python train.py --arch="conformer" --model="sound classifier" --dataset="short read English sentences (LibriTTS-R)" --train_examples=26041 --n_mels=40 --hop_length=160 --input="log_mel" --spec_augment=true --win_length=400 --targets=["voice"] --num_classes=2 --norm="layernorm" --activation="gelu" --mlp_ratio=2 --head_dim=64 --fused_qkv=true --qk_norm=false --inner_norm=true --subsampling=4 --layers=12 --width=160 --positions="learned" --kernel_size=15 --label_smoothing=0.1 --loss="cross_entropy" --init="small_normal" --residual_init="scaled_by_depth" --optimizer="soap" --beta2=0.99 --lr=0.0036 --beta1=0.95 --shampoo_beta=0.99 --eps=1e-08 --precondition_frequency=50 --max_precond_dim=1024 --one_sided=false --adamw_lr_other_params=0.0022 --steps=4700 --batch_size=64 --epochs=11.6 --lr_schedule="cosine" --final_lr_fraction=0.01 --warmup_steps=230 --weight_decay=0.1 --adamw_weight_decay_other_params=0
Rows from block 9, named by matrix and row number. Rows with one number belong to one neuron. Each number is 500 + 40 x the weight over its row's rms, rounded and kept within 0 to 999. All counts start at 0. Numbers have three digits each.
# fc1: second MLP up (model.blocks.9.mlp.fc1.weight, 320x160), inputs 0-159
# fc2: second MLP down (model.blocks.9.mlp.fc2.weight, 160x320, transposed), outputs 0-159
fc1.45:548493445487501516459569481513543455513536491518515533454466532469558601536462498475552485424523439502493517510530444518458539528488491505480416525508517418467553492470558469550488515554506471451507535504522522540499464496539468496501532462452461524511566468460434511543463438480490451471543542504513546469527515442509555478490546517532437491586494494560471510506474520500485500466508429488484494503308503443469506503459416487504528546532388516494448488531513494480492489527443440
fc2.45:473478557454539462564460501415471510476411462486436462550502437570439411488439527547477537468529510501497462477458505510536456512552548515476562506497500597549488513476473494443489497509419494508546485510527515547453532506461564512495487519534484526499463483502531499491517547524488477525537484492523432488467489525505431490514494488541545519455453502410487425515487464501534423488530544509482504429663530527484561454547581530523509434499500487467583462460505510465509525447515512
fc1.46:564547451482492524530439530530507546487540435510512547549488461526463486500438521475447507435518559570525437481482524473565485489432420476485530446495456506541551478463473472516553542495502516439511522468506462459532535494479475582467478473445475532488455513505573539497445518523486584487538510509502529457438524536489491501566461533519496493489508414538540465506492606544520481546553475466509488455426556560526465595500483565490516448573473507485571530541584504442455491489558458
fc2.46:533476525539430421459504442459489594550485585509526469495479469488436526508539476400569483548463499481477563559520505532437465534507515443509510539436557441441475464473474484483476467450433503492515514514427484442485492485523517498492482455518486448483442539514476466470442477421503484499519543465481473494445423436495561476522485512513499501512493525523489436533497428464572434472438505557469444482499432433473505415495547448507491475525570481467523485485421552429500506473500516
fc1.47:438529488562504508534484525475538556516449536467481476549470529476509425479559536537471524489483519561498524587503486575511548470443517480527477477512442420514556440477453461516468496509475481467451468466467476445510529469538512495443527494516552539485487498462575487614563464504545498516529504497464485505548382566602525460554499477528489504481559527520475559506493470542544461519590545543510515458533595531466405507552543510556464509460482489512472480504468483465499469583508516
fc2.47:532505549482561548451532481513470496508570547529512486537512552483415508508532520540545512510520461488402471405532432519570516498442494582515500528545526576505511520501543511517615525482529546504521475431512582530460483528522407504479544478510573402542455478430481490450504561458485493479540508527502505539496448496457471473490542442485465533434505520513481482516492562497487526555643512528504478488531438472540435464525511467482494521533538460509473478564478490479497483512546487
fc1.48:532524566493467495555416540460546459511487474530457590505482531549416500554486565478451462552541568531502523562518502559509539465499528488535434469571489505445428486507537440481556529534600456519487465484533499458452528494500540479473490468566525452549446543468442548514548510508542496480476488478475532532458473537518442490551469530500512497536503535443497408476467430490496522483469548452496541459536451534455575476484504515488527480409491467530533501456496497508458495370540513
fc2.48:502476590509521536459486579487446537455422482524479473454471475559491512537514461472522518537468487490466431444497531492448453458469478555550509460496550535547459518517499506520494478422482547457521504491437502500469503509502539449471534461492449425543573534539541562475420525430424516525486454555543542451461507411461515480502463459521458473492530486422603533449547577528529528517455525489523411511439499475426449484471492490551487459507561508470503528495503459478498441461451529
fc1.49:527489522469484445451557543593476525495467501483467466484535421494453544562446524516466509510419491501466452456521568529508521491461475523519572552461477419591475512564446582457501492472502492514434422525525563476522509517522515517509425539512457489478545517553478424453539488492486450490520476566416470501472461499589495566509504565456492592520481454531480528464482521489512545513474513436533504452516462587507536559467497475483487529519510528498473561477440455485531498526519584
fc2.49:533534532517482510502428588414434481533538535598583511572497531536484472454532529503545538526569482503506464508493400453485513496516496468494437519512539503427535546513577460543547492553509559499609537528476510467547455508434459544503479555525467497565528476431510542551530536499467539506470535487564567570530508510432566436450545454536432491478541512506480528551538522508484473524535469499469480548485495526532514490490430486522521499482511511544489484512470563460531434535505472
fc1.50:495466491579551475534499516403484542549508486444547511477554472551533559508430527479531519544509475484580468484478446543497508489509497444485468490475547402521545542500594583516517586577530473467430468588415537514511515503535569381584491550500550513504474489484515558488546517542496524442480478512494496459531530438468565511548482553611473537499479504514511486554509537499512482526518542506541486476511478490457563531470492514528540431523486506487537511479478473499500489520542481
fc2.50:547581497538490555482488512538403435495509573520445517467519507430445508489544483529542427471520555526481537518521515498507557486505508497495430531511457549463464503517411462550518499500446460526597541473548526467549499498516502576501519477516451432503455466418475468468497516450470502508494514497434426524444498548491471468455478389392529481526528512498567552492557490462503481498528482486455495556462470512501496465561502430543457533533526539492474531537436560512544437553494535
fc1.51:464496450477553516494411477512499476482413467578574557495474536523468535438570551491454524486448520458503515537498533561522484488540480477477498511594527494484561475469528469561548524483436560510455523445496478554398515431502483540465454547529521504567549458441475565472514468505529497477481410432449472478521470463472403561516548494519549473521462530453502511503493459479452493428462531522477526469418510532519454494502412525521519516463477553491526487486546505475508495580528468
fc2.51:515506506526472520469439559464481545487507492482427466488518502511525476508442437527583511501555418499500503474581430409515468449539493581484525489418472485480476551515471518468393471539567490434525460551546531570531442531431542415526519477515467517512518486541520454529470520503508466485524482540555546528452544488525562467488496541494494553520485467439513496493476496543489580488490398467520444517531547484485534513472480582493532507554495437462505492459485501470509522386444492
fc1.52:552546496534510508525520432464435513491487513484547530508551470490549541381480482571445493455553510473468460520478574409483538482480567511512500548469510555448547493449456506525384490492502434489489470476508508508442504484495572473530490573450610485448492465529466529478531532415527514528420481514500534440517439461526435531486561513499500553491498433519512457529513463485492581540532512502519490504530504560489437525422506523511461508573467519490480536550433493518515566503525498
fc2.52:404501572458487429542516516488524517486505515501453484516436525514512479551511500447510441504506441508501563541468438484503516530506499508483485487540469455530482569503472528397527489508527467514532533470494504443540473518512471502498529468492419511484492490472461472487506459569443483510551535478543462483442489469517508511576448461531539412484527539498480488473428485541526408420462511514470566502425506438534569462608490476548568456413467490473536520476489460490475363473483525
fc1.53:501495569494499478457512573524446509472427448539520532519461487477484512455497457530516519568504525491470538494483493511428534538476521584532446478500580530494483485454536471535504484430521585548533544440497545522439489434462511447551435499448516404487548518441499462520587463601472464535471506496486493489513488578448547533553376512513518503574498461513499554506473464501520474551514568456510503471513535459509501557538527458414472465510456484518487495464543538532454508573497507
fc2.53:452466546452458465512465472567466473459481464492477470495438483504513493523492487476529500502535543453496433499473472467405480444548445478467494494532458460547494425520446446512508497515509438516516508516523394499466488491524449552460464502439452501516461436507485459494410491500449520513439512436443465510480504543528499540437538476589489499502463500483451414556501543529458451424492481534462464559498404500495453470488414466473409534420481492494534501526466556468538484464474416
fc1.54:507418383525494444475516497513450474491500530514497534475510487517454488534503477466519503479516489526484579487551498485611440503466510494503492500453533516515419444494476547546558425584522484529533494477465543460518453489451569525432510444526505478505589513485576545465430472557506434504501472457499474465537609536489521455484518569492547481460454477473475521493508455492432437532554419418521475557553544525461555501516493496522512463462496457514506527500525508456592488501457485
fc2.54:481571634473575477475533464481548522481451491537537480522564462506512533472479519532428511499443494544505388541451484566414564541540519461528521492474473493465513486493484449461489528442495467518458498548518474470444533517576434453542507442529545543459410519539503532523518505472489566498465555524526522523465418496478513562529464477451438471511571491523500467479489502498582555531462547526490529483461520501554463528530556539536522521550542562536498483467544490536409501499492489
fc1.55:472501424546519514432500512476484522525484512481498454491505467488473536479520449481584462457569497511496488476549494402572485487561577450526495518494526465440529520483493476550512457543385479472566484465531527575457510519460528489484543483438424451402497468525499482428453557451431495478573484552569523494513560471504513501459513515468460480555500471457515500535571545506508476475559468424471416465545588524494525571509505429476473494560473514506527487515497489466485479555501518
fc2.55:491523518515490588543502481516540484508465469533492517508542559543503506502453535540482549513466526561498525508492481615468570539486452495541528471547534515528528494484514511549522522442490563569494501529456478521534512509561521502523494538550531563566488542545431561549518445498566529544472512424454492525595494446517443484458502447604520566492527505493478559483457477573500535484447552565473525484530465480523425439498429526536480508461509514506486514447542490599555545517522415
fc1.56:475448529534428482458534548512533461493429501521475467448491460504482491560468545519483512496477460499527463526443534549511559479532460503450471478598468586502583453496438480575438541489554501579477489483467506498457435474472516482461436546549512508506441518484577502537547521500513502452500540532487558518465502529530493545584463532543458452524512513473487528417532459496465412535456549532518518473544579462450506478435478507481507449463489464574441525467476421471442498429504471
fc2.56:493561489508513463526487442553489605493511460500514485550508529505524562452558491426473507571527536517533562513470476469498457491485480478570487500449509468450446475510520419518544507454460424538498508540458478397480518461560533565585466521528466546526491509517461509552468528495544473479482526453508508439521483514459526451447556505563535533522471490477511461594528527509500648538517496479493558541454402477508417508530455514454481509560517494437497540508452539511519504525484532
fc1.57:495534489444481454547445479547542441514454484567493474467492540497450492578547559421467499476510567564536504503498498525509499528481507483506566586474548546459554461540467534454479578477510463574526487549562482517467486449455548557476430559563446489559423482449475553459452520517477488494548497467421487473497487552540583521596516530477589498474466497482556510459457441518526520520473514534437520522528492507500436497441496560489548539500501463503487479471545457504501577471503503
fc2.57:462450504517512491532515475456454510605392526504542487532485543455505551480516508491515521404475495411509519547534487578567480552561525501533484469505529500491452475417504501535478406542540482479462541512520459536464472486467531433461501514583520439450483527528514508513506480513506490456495523475495566493475562531461526516581481523518469469623532499446479572532518532449505455538482493439520561429486439494508479474538411450528432539518498478520451496480571504525511553492477472
fc1.58:563536508488440504473527464548510530529522424477518510522538462481523514546509484444524462460532547489538489450445515548477456475517498521502481475461468444487453531487499534491516461466472469518530452461441511476524475504421465547459474521517490438447438541494553429441380507603491519494490500531496492449471576535466520463372513511567535471454485507553492478496488515494487560562484472482538438477512453462512430534522534433520550489574438579502499537456476584467539543477565502
fc2.58:418471488507496505444485545504442494516537587497479470497487546487540532434468486494496519504470434559449504548525510420474519514524535527520506545524516551435528561529521510457466494530532492525424514515539441484525493494517527426509530462551573491529574394469452566511566474471550470499471473457456561543515414517488511530519491452472481521577553466485549581478525496477436498531525483442515574494493456511468540507497511480471487415557510418487460463475447493529547421457508575
fc1.59:526519554509478565429543591500475551520488499490531543484534552451507526510558528450519523488498476528526501509493477499458498461535475500430532432461458492520565486487531418466531435498540425459500436472434447562544561463377503513488470508459478421516553582486521529568524494490441571485511608535443461510527547485480461487514495571510513447502531435492482536495492459498467484473524459544460464537525517506516444528515490513458565543430505519526491473411513534428485515469494528
fc2.59:440465470456512485513504455573493449494547446543534461454475492559541495421468482516450461520514468517446509449545596486433464460506507529507511507555513500511452520546469540582525502508609546505522503464500461439482439522532566446534458488480469412489477412550519477508515484534513397463501458481495512466495453522494510553478477458535458502552467506531530427442485486500501487561444450475503479473444410449472499543453436504447455520481474457500502489480438456494487455447492413
fc1.60:568527521509505473496476508580537482486532443520544517489427529522517476462435530489521491439501511527452545459536479440483551510513525509517500485574531514551468528492534427485527473498436593535522472511476396504527555509473590550403457436463518557537542512420506521617451431497554551499499544491443529520472522481473473487508489506475587491443414522449456485484469468502419545519456477519486495509469471474480537538517423489447524486487493469487501470478562443428509516481520486
fc2.60:473520485564513483550500425459556513590541474446543567555501492534481511562512538466408518480466544439412541550555544460477497519476547472451493516505476497481520514537453560476517426503605486426531505476489509498478516532430492530471482512475547513475419550596494419491549451423519522533512533476506539394469465496501539447524496479520529538485538516542435485563441464497540514503506496508493523517455443521500462503504470509488484480563468560519483469500455537571455485467433520
fc1.61:435500435505493585497476446469547503420434515521446510445492535547511463529477527516437509528500508503496487538530515554547508506467479536552502493497470491496515544540472501544459539539492594522446504476490472481488505458534503475467545460587541608533511564544518455479485430545542510457528387416502555515553478535498432521463537458528549507520459512469443473473443403544492491446517467525444533528504509508515448432453459564477485465489493459449456519469464470548571494516474435
fc2.61:568508563521496419475436570497412482554503472545553529478476459471483520456526454525592485435520493500504520465491479400492461490572501495449526502482507468467501482493530525474528482537501442478559501506541518509477463495458434509507472543438442409521566425467510520507511540449467478519444546578486449425409578478490508475513458503500445522484500476567493532580509539437492523493477447469521444494527492483498526541526469413546499524532521485511533465533527543429423489508517561
fc1.62:487515559559507529504408540537493501448514464485496496528498488509464535426498456497562511470516555540531512489432542413504529519519526522485545507488480494499471549480451528475464497503530496520528478554518495482492542434520603530578517437464521459538484486424412524528551500514503477469491563494503525518465577500431453424489425514477514595487528501417509451509517547515512464538433500497433507543530510524417491464521546471600518463496473505466517422489432536516536541406526550
fc2.62:533583468474502474457544440522495513521438515432454501527533525499521497577449511475457444480493474407505508463594446557529508502499499428478541499435439490509442470449502565449509526543465432473452501448455563478521499555486531454506483524456498544443487557482611465452485496463533506486494512510544394472521457549508567537537521545462467504477511488588498573545501468441536504536523483489574413466504485518457490543484476529494463432585530463517521516540527490479499509510504513
fc1.63:558428480493526479541580472515478481509459475540500540518460498466563473493528452535482480513512558485472507518521429515436577469477438387497490512529540473471464539490385496487520526517571459492477539516505488479556496457419449508531532470526437520524495503562459493529481478476532462582478560516566466459494429580544544552547541488472561444475523517535488550514541520455524570446455547465501545504450502497545576508530499542509440467467584497505493530509499466507428509561461460
fc2.63:442498513526441449492468527505494518516545528469509478437552522553475478495530538495548552532508489522509521453437535468539496487528502573469582541448446497447521459498507496495493459470592488506540511498439580530503468441542513545501435543506528527480483470495505497517387510429515472450568440518484503579479530432473553500497547493614480513492489464474506374554506484551465517518476532538492450496548482500436514455502570460497597467553443511474553465469473496444522548463469519
fc1.64:462476434494575535565517522503514500486516452495517507505452492477489531394451472448490518499458544516474521553458530492551450443513517479519477514543467483538539503455486450469566492489578516537502535519527482536512506478433567470493535429539440481551567505474516506531542431496624530520483458452516485483595486473521522542488544513529521489463518507482503594477501480482493556552484431421428541476409442523478576544499453478481520507507445441497411507450478517456508452474461449
fc2.64:509467528460492488435506535377453487484500559533462518505487494516413485586563515518499477460502470448559435503504489540489474550489532496482507484462518476534404518556523498551463490498442495467522511470533551522491552514555426524504514558462589499521408527519431510451491580525465485497467481536423472522434536531512504454543455512471414516541445519520515448500498453511482464427494563518562444475498557528461422448478531518513468486447531525450565480499502519487463488571550531
fc1.65:520513592530505459558457449545483506497385472523452434438506472484513519538469520543463502476507488523530503553526521488556456504564552507470544509464439519493438492506486472487531444556462507511527478464574497503581477485504571511453490514494382466488446525603446509513432489509479517503471514474543480527488543488479477496503479465499467518554530486446495412453520509488483561466454463441469447488480585453487475537602564517473484462594524532497456482494556471564460513495440508
fc2.65:503545425450529592447568561504536528544563560523490531467450490456515522465469476482524490442503487495514482552469470527488521496497465495546449518581544495470537515514516437509477569457504443513402521525475517508437539596487409499482510497525554514544551489432465521464510527466547495502473557483461507477507430412484504515488466468515487498452541508516498594560538501543482468527533547548543505497529426535511507439440486462508484493446441462468552517517450558432577460468551458
fc1.66:441524437490506552441529514521492472517436512526470550502460580492501505510534530481478479472530518517435538494593483528522498505509491539504528525473567580533563540508509488458480496445492532478467489515421530486440594478469460531461551434523462533566510496491529542488546457558573516514536442476466520521514530495491498495477545496544533485455423492421485572461456505543473490425496396522496467519465448529496521514449482452535470498449445433489534532479527466380567494590477459
fc2.66:558460492500532504566525502495523545482528494448542462517525455521533510551523499512545546486536524463560490509405581553481494519513536473446505503548524441495508443479479439609498449556491484515531473487621492520513395556498563468539448515527560476515471478503469454480467538494535477511473519480509458452461527528509507482523420462394553564546527471509531488508469490466464502553496553473493488506543616427512407491526460514529529483583570488505504485495449493523486509451526521
fc1.67:544477460515463451549502494420487556542550509457598477513510509455476442426491457446509561522443426544441476493539466578524488533487492478463467491492527579467472494479567501435478459518525470537526470532502526531490462432446534534542501511495550506439516480446495578480535437511497438514521456535472533523524478495537481536523534493487506452402447481467512540465479443427555478491557491403522482457470461498557498526516523405497539532479499489572447520533432519462544514498570547
fc2.67:479512480489514586393509484557501502482565546520458467465530512536498527556481513495451530516464433485543484492455562485514478508474452519457497501451525412453453484498452541545507556483503526519454474493458533448486475514501505505455511471549515517540444464516516501449496533459481530459483482482489536535510469452465488476470483499465458583494579500562547499533503448557432559537508463558557505543549597479373530500453540548514518410558465486418510511435478489533497512415423466
fc1.68:506476503592436510498476456433520530485515517468572529533490575471528485436497449518456478480449494496446510506528529436521545434555470490542522561510401507466523508508409478525474471422543497466461508602515427457546510570451513465557567431474457484490488489491511483471491469509502557515544450528510550547475490530557487513460460496494636510432466465507551586465487521500513504499492562467437463521424508530500512480494540520468508536507468462533537451455512518533547537534484534
fc2.68:408427519464510519557500499567529522517490481544468547452481492565517503539420592515483529476476461469499497475516545528474449493501481545524497480546532483521486485463511486542582550509549529450466499407446470440421525545488497484370548477514517540450449578563520501474565514470469483510523496463526428556492519413479512574506541522510504452516527550562509450456463480498487456465495512495500481491524458465411463444481527492434473482448535478537500551558539471460489525466479437
fc1.69:516558450492504456460506538547513432490622450522457486492482513493479493521524540485553525449546538544546453506554375464500547543536464479463555532468541419544556540504502466445539498466420509463558456451543486578515524531448475524503517533460457545538500531489416499493470511493446519531547549535427486481503558513527549459487538508497490477479500496462491520528502535546501540492458396506464407516514615535525458521477519521517519483521531474467521453552514559465483516476535552
fc2.69:498470471547552505528527438440479554537361508480493528493518525528523519483455554504451502529483482461477498510475617572521497531447558505527484511535467549465463456457503518541488537554507439543402514495412543489447535499549545516473524469539559521402443536514528502506525446479593486484533473439559476551499410471482459505516471542564543550543503525526529506501470536473503435513532575519566532435509445497493520507531509519571549499492512519508518477466507456513551519536480463
fc1.70:510539426481538550565430570573490478427563516526437481476494575533535527479474531525439454517419542491509441495552476545470473457521510532564532530507517523560516540533513528513566500564466499463525523537528492460510557481526535529415547474515504567558534519474454515457517553485579495475444459466484500470523481541473522491512512435498517515474464540536430529410495483527501512433564468495483499523421496484497463492489428470515499536432539504497554564553577483510553558471486422
fc2.70:457414608494456421444471472433473535580451541459552461577490439488529469580482515441500534503569477530491484518476605472544517526488466526482482473513496583467531437544539466441498517473519497523535477502510460537534464491495492530478507487520485511454471452551550547522453510451472530523574521548495582527461525471497530487542523527528492533465504489500538508573484494508500493512448483484485487500503514510454516535574613545499530441539485509545529487489371519483503451550523569
fc1.71:548457473548451517481542511481466543503552459480573495507455505476502518500450430490467503423566468539434578549458475530495472521501522523521491448557514494458512533464486506490509472521549509554523524486523461535432414509467473445502465397493424480451551409521555501414459553442507490449505514551583525538455475384428491487544485535480527477554518521454520551537561547483507489522520490448474525523499427475531505532476497451518460527592500512509452486453469464507448539470522504
fc2.71:445514497489568460557508459505463459528494627516447507522493475493472533522490526499548475507427508532543453514529489444532547510508491444516503602453488537488442493520520542488492451428451463512545475456460548522544600525512476560484547545471537521498418544492477446529491431546507468605482448523528461503515502557493550467504495503522505490472523522542506479491455489488462449467496509540481462406548505489424544450575519519465483467412453484436570537549547478571508460522515497
fc1.72:524527437491483489431500546545476535507454466496466511518529481454499415497480541557495495533458571460461498504439504483527522519585538500536499467489470585418533437439520510522522536433460541489521523466510505476442513500466496468461476540576454515416531528519574497542430442481524485543482544473571512509511476531614527525500496511508501445479554508506430517613563462485400542544471520520497485503547470509486455496513490518422505467450529435538406481453473509538517507515511459
fc2.72:494561517521493526527476505525566440448522468578497417518486438543506503456472487553453554481569504554483524441415575494455531418511417477431481505495444483476531505522453502574493458508536487528521400510493468406517467441489489520522471483541537521495460475533524493423532503540476494431504524523440521479492503494503435458491524482507490532473456513501495404483505494475513553565482505413462454537406585446512548515502500509570496456473491513490544519489449508520415491558502527
fc1.73:468525574523498450468486490516523494517497565440483536495437544525446535502541555562518554522480492574504479632452638432469480513501494491536487548460525498549499454505455478489469472450544504529561527514433498515518508488572494482483457574510524513480513438472514549529488555449546503546483468534547520431516451506564482462518468478498499520494516474523453460530525504470504479443448489455476507608568495530595546514492493525431442498441479530566492463516454551459456468530524485
fc2.73:467441463440511530535437445520524479482507447469458399567537538503546441459479545526452496484538519497469500435435397475442490521522453492496544437536529495466532429490479443457547509582574512600500482478520475488488396489462527504541508483526481471521436513516407443516495449535494494488503500489445457486433497494521520522486541472503559470469470547413427528426499487519506546527492465485474490478474455424491545522472485482467527487557466411530544506522521467559525502491495529
fc1.74:415547554415489451456483508487511512494513486509524506534516508462471516459555469493472581507482496531540427481554482463522472493535488487505551474497491440452452469488551493542567525482574445430465466490462462423473478516476554446514503489470617473451516472425534458545480499500414530524464488503435500441519518494564490488417470540489535564543458459454561576567535510503472468467510478471503467452488526482491411504485600510570459529457498567460510461521487519465480502439515495
fc2.74:538479580497499505537496515524436550550523509516535416468509527528435479561524524479590534491503490424498467458491498494412456501516553511606465489536532520577449539465548539538555463591469500500509473498476552531466477570475550447533515498496466429569491497458530462526471527494483517471513490489516427519457522426523539463472486504540448497485515528413490485539556549549511460521535634483502479498511471486478527419508510487523507579458601513530502528548510486477524483498527451
fc1.75:513541517497473488482516547499494546463416515453510498438530437502481550511546438493573487492508505520596432446510472493462504488480461452455485438468523512483533517497518519555489488513451463517544466572554537458538524514495475522529510503452539467534425463517444539503485549470440528527499512560474440436451587424526534415551478476583424528454524449552597413544480522515539513483503531537532512489517555453530471499487511427500522488505547566538542543488532541462470474522513582
fc2.75:475505452456486485519454446527505457542598465466529506603493599521534493484458529433465542520537469490447529507512458532527504531509532501510529512501524478425466506486496474431573508480506527519527522474466454539492459536519529487469458510572452550479502451548529486487479481483499483507540493465617535540517460513481523538471571552514622487569471522467395541474510520499471448495496473467424460549513454587498564538529469560429480535520474406473456515529516505491530528471481455
fc1.76:493506510539506516480493489449468485474467494476455484534476529474547514565485512521495493495515570507543527510493541581551498491549525486514568498490458478530537527511488473415438473571563502494491456475527491478465510505460500509576473515457529542445547546483541462454460442446527531509518602503404459587465476459503454493519500463488486476594403475488485580531528534451470474560416495527451460472506473497581495482502400501470505484541593472477441409477524479522556527500532438
fc2.76:489485556481560466530553431555573482508495492524472450413514460501533488472566503513489560499485533528519508434587572421503473504519458479499506467463528513571449458489486583468473473529461541536426496491510465489564505514496549564496511472498552513449549514481557545592476476498503511490483486484504497468612497528546529536499491496485493522430544457486516508507538508509459587578588533410542498472544546396506468543517554496540538472500431554504487547480509517489502528523511566
fc1.77:448498379542483534487486511502442518541451513508510527517534471502478544420550442519530564484463467511498567546488513494498404476440476541458553493485533503461509455414592483503563546460420466497519484509504506619485460417504478519494505483529584538482547475456529541501539467538487471457478475450505426490586472537527443475480562527534516460529459534518477479559464490499433458473495441528447457457515531510507526522484491555556507489484493531460479497512539488413545524554447489
fc2.77:522513599455511520442452469509540502445508518532476488453422508577499468467513504472473479490523457501510406519467455489562512557562487448550477505520467460429436500503442508510445470477500449485442531449476472436432485502495486513498533482542386512492485477536440513488500487443545506467523495499496632496502471419444520511520507506418470561543535488409500549474519511523524520459518442459547468503494415479489406487526500517462500526523500473576430455502493500519444513465548481
fc1.78:577599541454481438452495574480420471459466484420486473451455449477473566499449512533519501479516480463478494535476450503533533486552533497503498491529469520510503480549464515524458512549509465523609488465481565470519439494503461490496454476510530464493518501494416460555499557441545420540485537596502516516499462462554538464482494457415434542527533422482470496555478532527532562508506539512620515509538522506543512452495511447524483543503521522511474492487467521562487440399483525
fc2.78:426480515405506440570529476479437537519475516551505465542478549499480447463438515459477512490478489500545500533494498482451489498472479434504502485490491549473444550477527575426622473452587434468465451507474437473527541528500468499537538484514514542495489522570558490454513522556439534524483512448518494460463543515439474512482525546451529409460493546487489454519475496490439468542503516398389515418430492509462461546541468519531530515468522494527490486487557452486512473534483556
fc1.79:468547561482522536516469503531478422448485571521452436492491494519452510501570585485528474511529533530509506510507530399523490445495571513506482522495463514493465506626469543510532599514491529449535463505447417522442518433556544513548513444429471593551524533464553566580532541552486551513455489509456532493473543475487565502505480457529481460495525574553513497516508461564493496466435508587473496481505472484472489505490492495593460484532529539538443521495476492465502487458487506
fc2.79:542474473478475439455509440538557528514459484502457522465514502436494515430393472551503570474527548490523536462542512565503516517489429551457536489464448493578482498495515551559496495471595495517402503500415502473488528496475462522507477522463585539536504555493498499522526471463473499491508505537470517546500487426544454485546528536477555490481498428616481617513485475523576506511493467493560517511462399500517441472456486449474564506470570465500501469475465477472453517518474530
fc1.80:534458507525530544575517526512498461515521469457565498540486487496451476493523477498566486509501536555516550525403582470520459493566579522528513470566525543520546543496453477521567494526447522502492539549464517562553503346459536513500423437492446520551528473470508520470563521502577487457496503452509477507510427455416524508471434527455557463480529521476483552507489497487528523475453519531479539563482401513504541583548492468511464570506452538435483476475475477463501476505507485
fc2.80:479537513502491500472463523542522521458510506473449481452483563469548469514473443566447533481460471412481578508496420441490513455522473515515475514519509433527554577556509542470443562488492524519476492504529506464473492518529511483515573499455444417515624493538512510538495500472442542493499439499504537515488513533590461531524524460511516596414421558521490513520481509458503527513537382541588519503505480474511523481406515512457495498518526415496537565515517437504540460479513490
fc1.81:508547455476543515513546449532517537427548551521425533504615507539484485529473518539545565426459463502500486444557500491544544502456475511563506497488463433555457441554537563456454569504456521446485491500417514515448531555534507479466528516447482511446493492471533547518497476471441520518521405527538553508465520511468535523409505497530517502477403559546570547462545476491553517518507554499491443511553449515556538518479483562477535429507524489485496539511513594488453515471481489
fc2.81:480488498499490553436465465576457466512522535479502562490499518513468469451548519457490529475564485556435435493422478564536533494514546465495502538556467556483478416519517488530454475464498456542475523495485465483444550465505512443533483420497578493571481458451477536474537446506568472452515512553475489497440451470468481542519519525530510570496540498502518474558528513475503503537551408522485508422491496542486556482487543442536499455525485450430603506483411506499550411591529528
fc1.82:460558474545514450468519501455508469524445483514476470405499477552558538557522542458482472571508460446492472513525579518421486482585509511448495514472528462474558557454511512514524492493413498468543491472489534519523526508466482477490514577535519448544362519490407562543444516516471499461565464515519510532503471483491507542490498481510553575512409540492456474451438478554520498474472487559481470520444534510457519443436521497498526507450384441506504507476501443534493459477479452
fc2.82:460502528491515595516513515547453512477466475502504486575504532463519488508462484475535538513502519543549451479431450506560475471497509502538462450516493552576471510538500520516490528520493555501483485509541483515507476493516528484536489468479476534489603566486560502511515515500530541544418536484479464448463603570535490466493421459494430427552609483418522564490565514528456573482459490427502505492461560461531403560581481511493522481519542549512440539452528532478495495554509570
fc1.83:478523409515490464489510511502501529412553509464495544549569526550514508461445437516525514588510501445542417504568501496486480506540468424515470504503547488498453427508506543439547443493465490605510514517526457457541466433532512568478488491542475467492567481454449471433569499525552505466521496473497404442462565503478479541526496480537500501511443493466487578530546466445523500482543511552496498553397504518489542469514486472432535490462495398506496519501498428445526484526489463
fc2.83:461426546465532474564412428529485519482503458463524432513479511476508506516590524457407562449575534540481537515450552521518482527490534539488562445513474490447597510473447415522528551498552449483481525505570516505465535530476487566477499462512531478498389512490518488555482469528493521543459471468488566511467486506531535464528607494487561522467516528439434509499478456486524472492448469502507545548549388527475504555540474554500517508497529493462488504464495557509512547447473526
fc1.84:508493447529538497567487442535554542490449459515462524431481484531487458485490482524577572450523504567526436468527428487440508523595477445470542499523529517495580540472499452534557515488485602413505482608523500481458549518475516543552500553456537483574546493507501575487499497412549584511514494469464475451505531461521518445470511475558452490469551534556493452554500465474534498452463488513473496523492551523466516505432477487499487540518461507508513435546488500569484516572554469
fc2.84:535534462489467515423493556476438452457503477470518495509541477534491513492484518470554445484483474453514493491567521516610485481460502554472477497442416441491464488476526564466454494460495414553530485431473534561568471478531530478447543521558419509486501459493532437465495541526465413462506511502556460524457472514519506481422556520494545535554460476418545576489455527497444505542526489526549399469502411522510433510521435537561491473501515486492489542466502509482576460465471504
fc1.85:444453555533539519503463592538469522557495456456434483483470490498520463565480542492482483556547487420574529508444501437575480424555495484509551492403520532456538488557486527529503422527451553504521523442547485463521476538464513505449525498517490520538488571605495433405511566461515549501589449459474430506511535521519476497469544508499536516553463558501455546529474528519517477512430540522507513511524597534503443492477452476480454449476494501513476521484529463534533500530470526
fc2.85:514580490570464480497510486497538508486488524523518512513605520471507507449513478511544542480474501551424446529611519534360504493459511528494522533510511481500520503484568477456472549543545491508449443624428481496508485445491500524560440478474552474463466437466535547619445458513453505508444543504473535524484500483483518526567469479523496511555584432444529449521497421466486554500502466474491519477480462479511532510503531514466527546564505503513497468476461515439471495533560464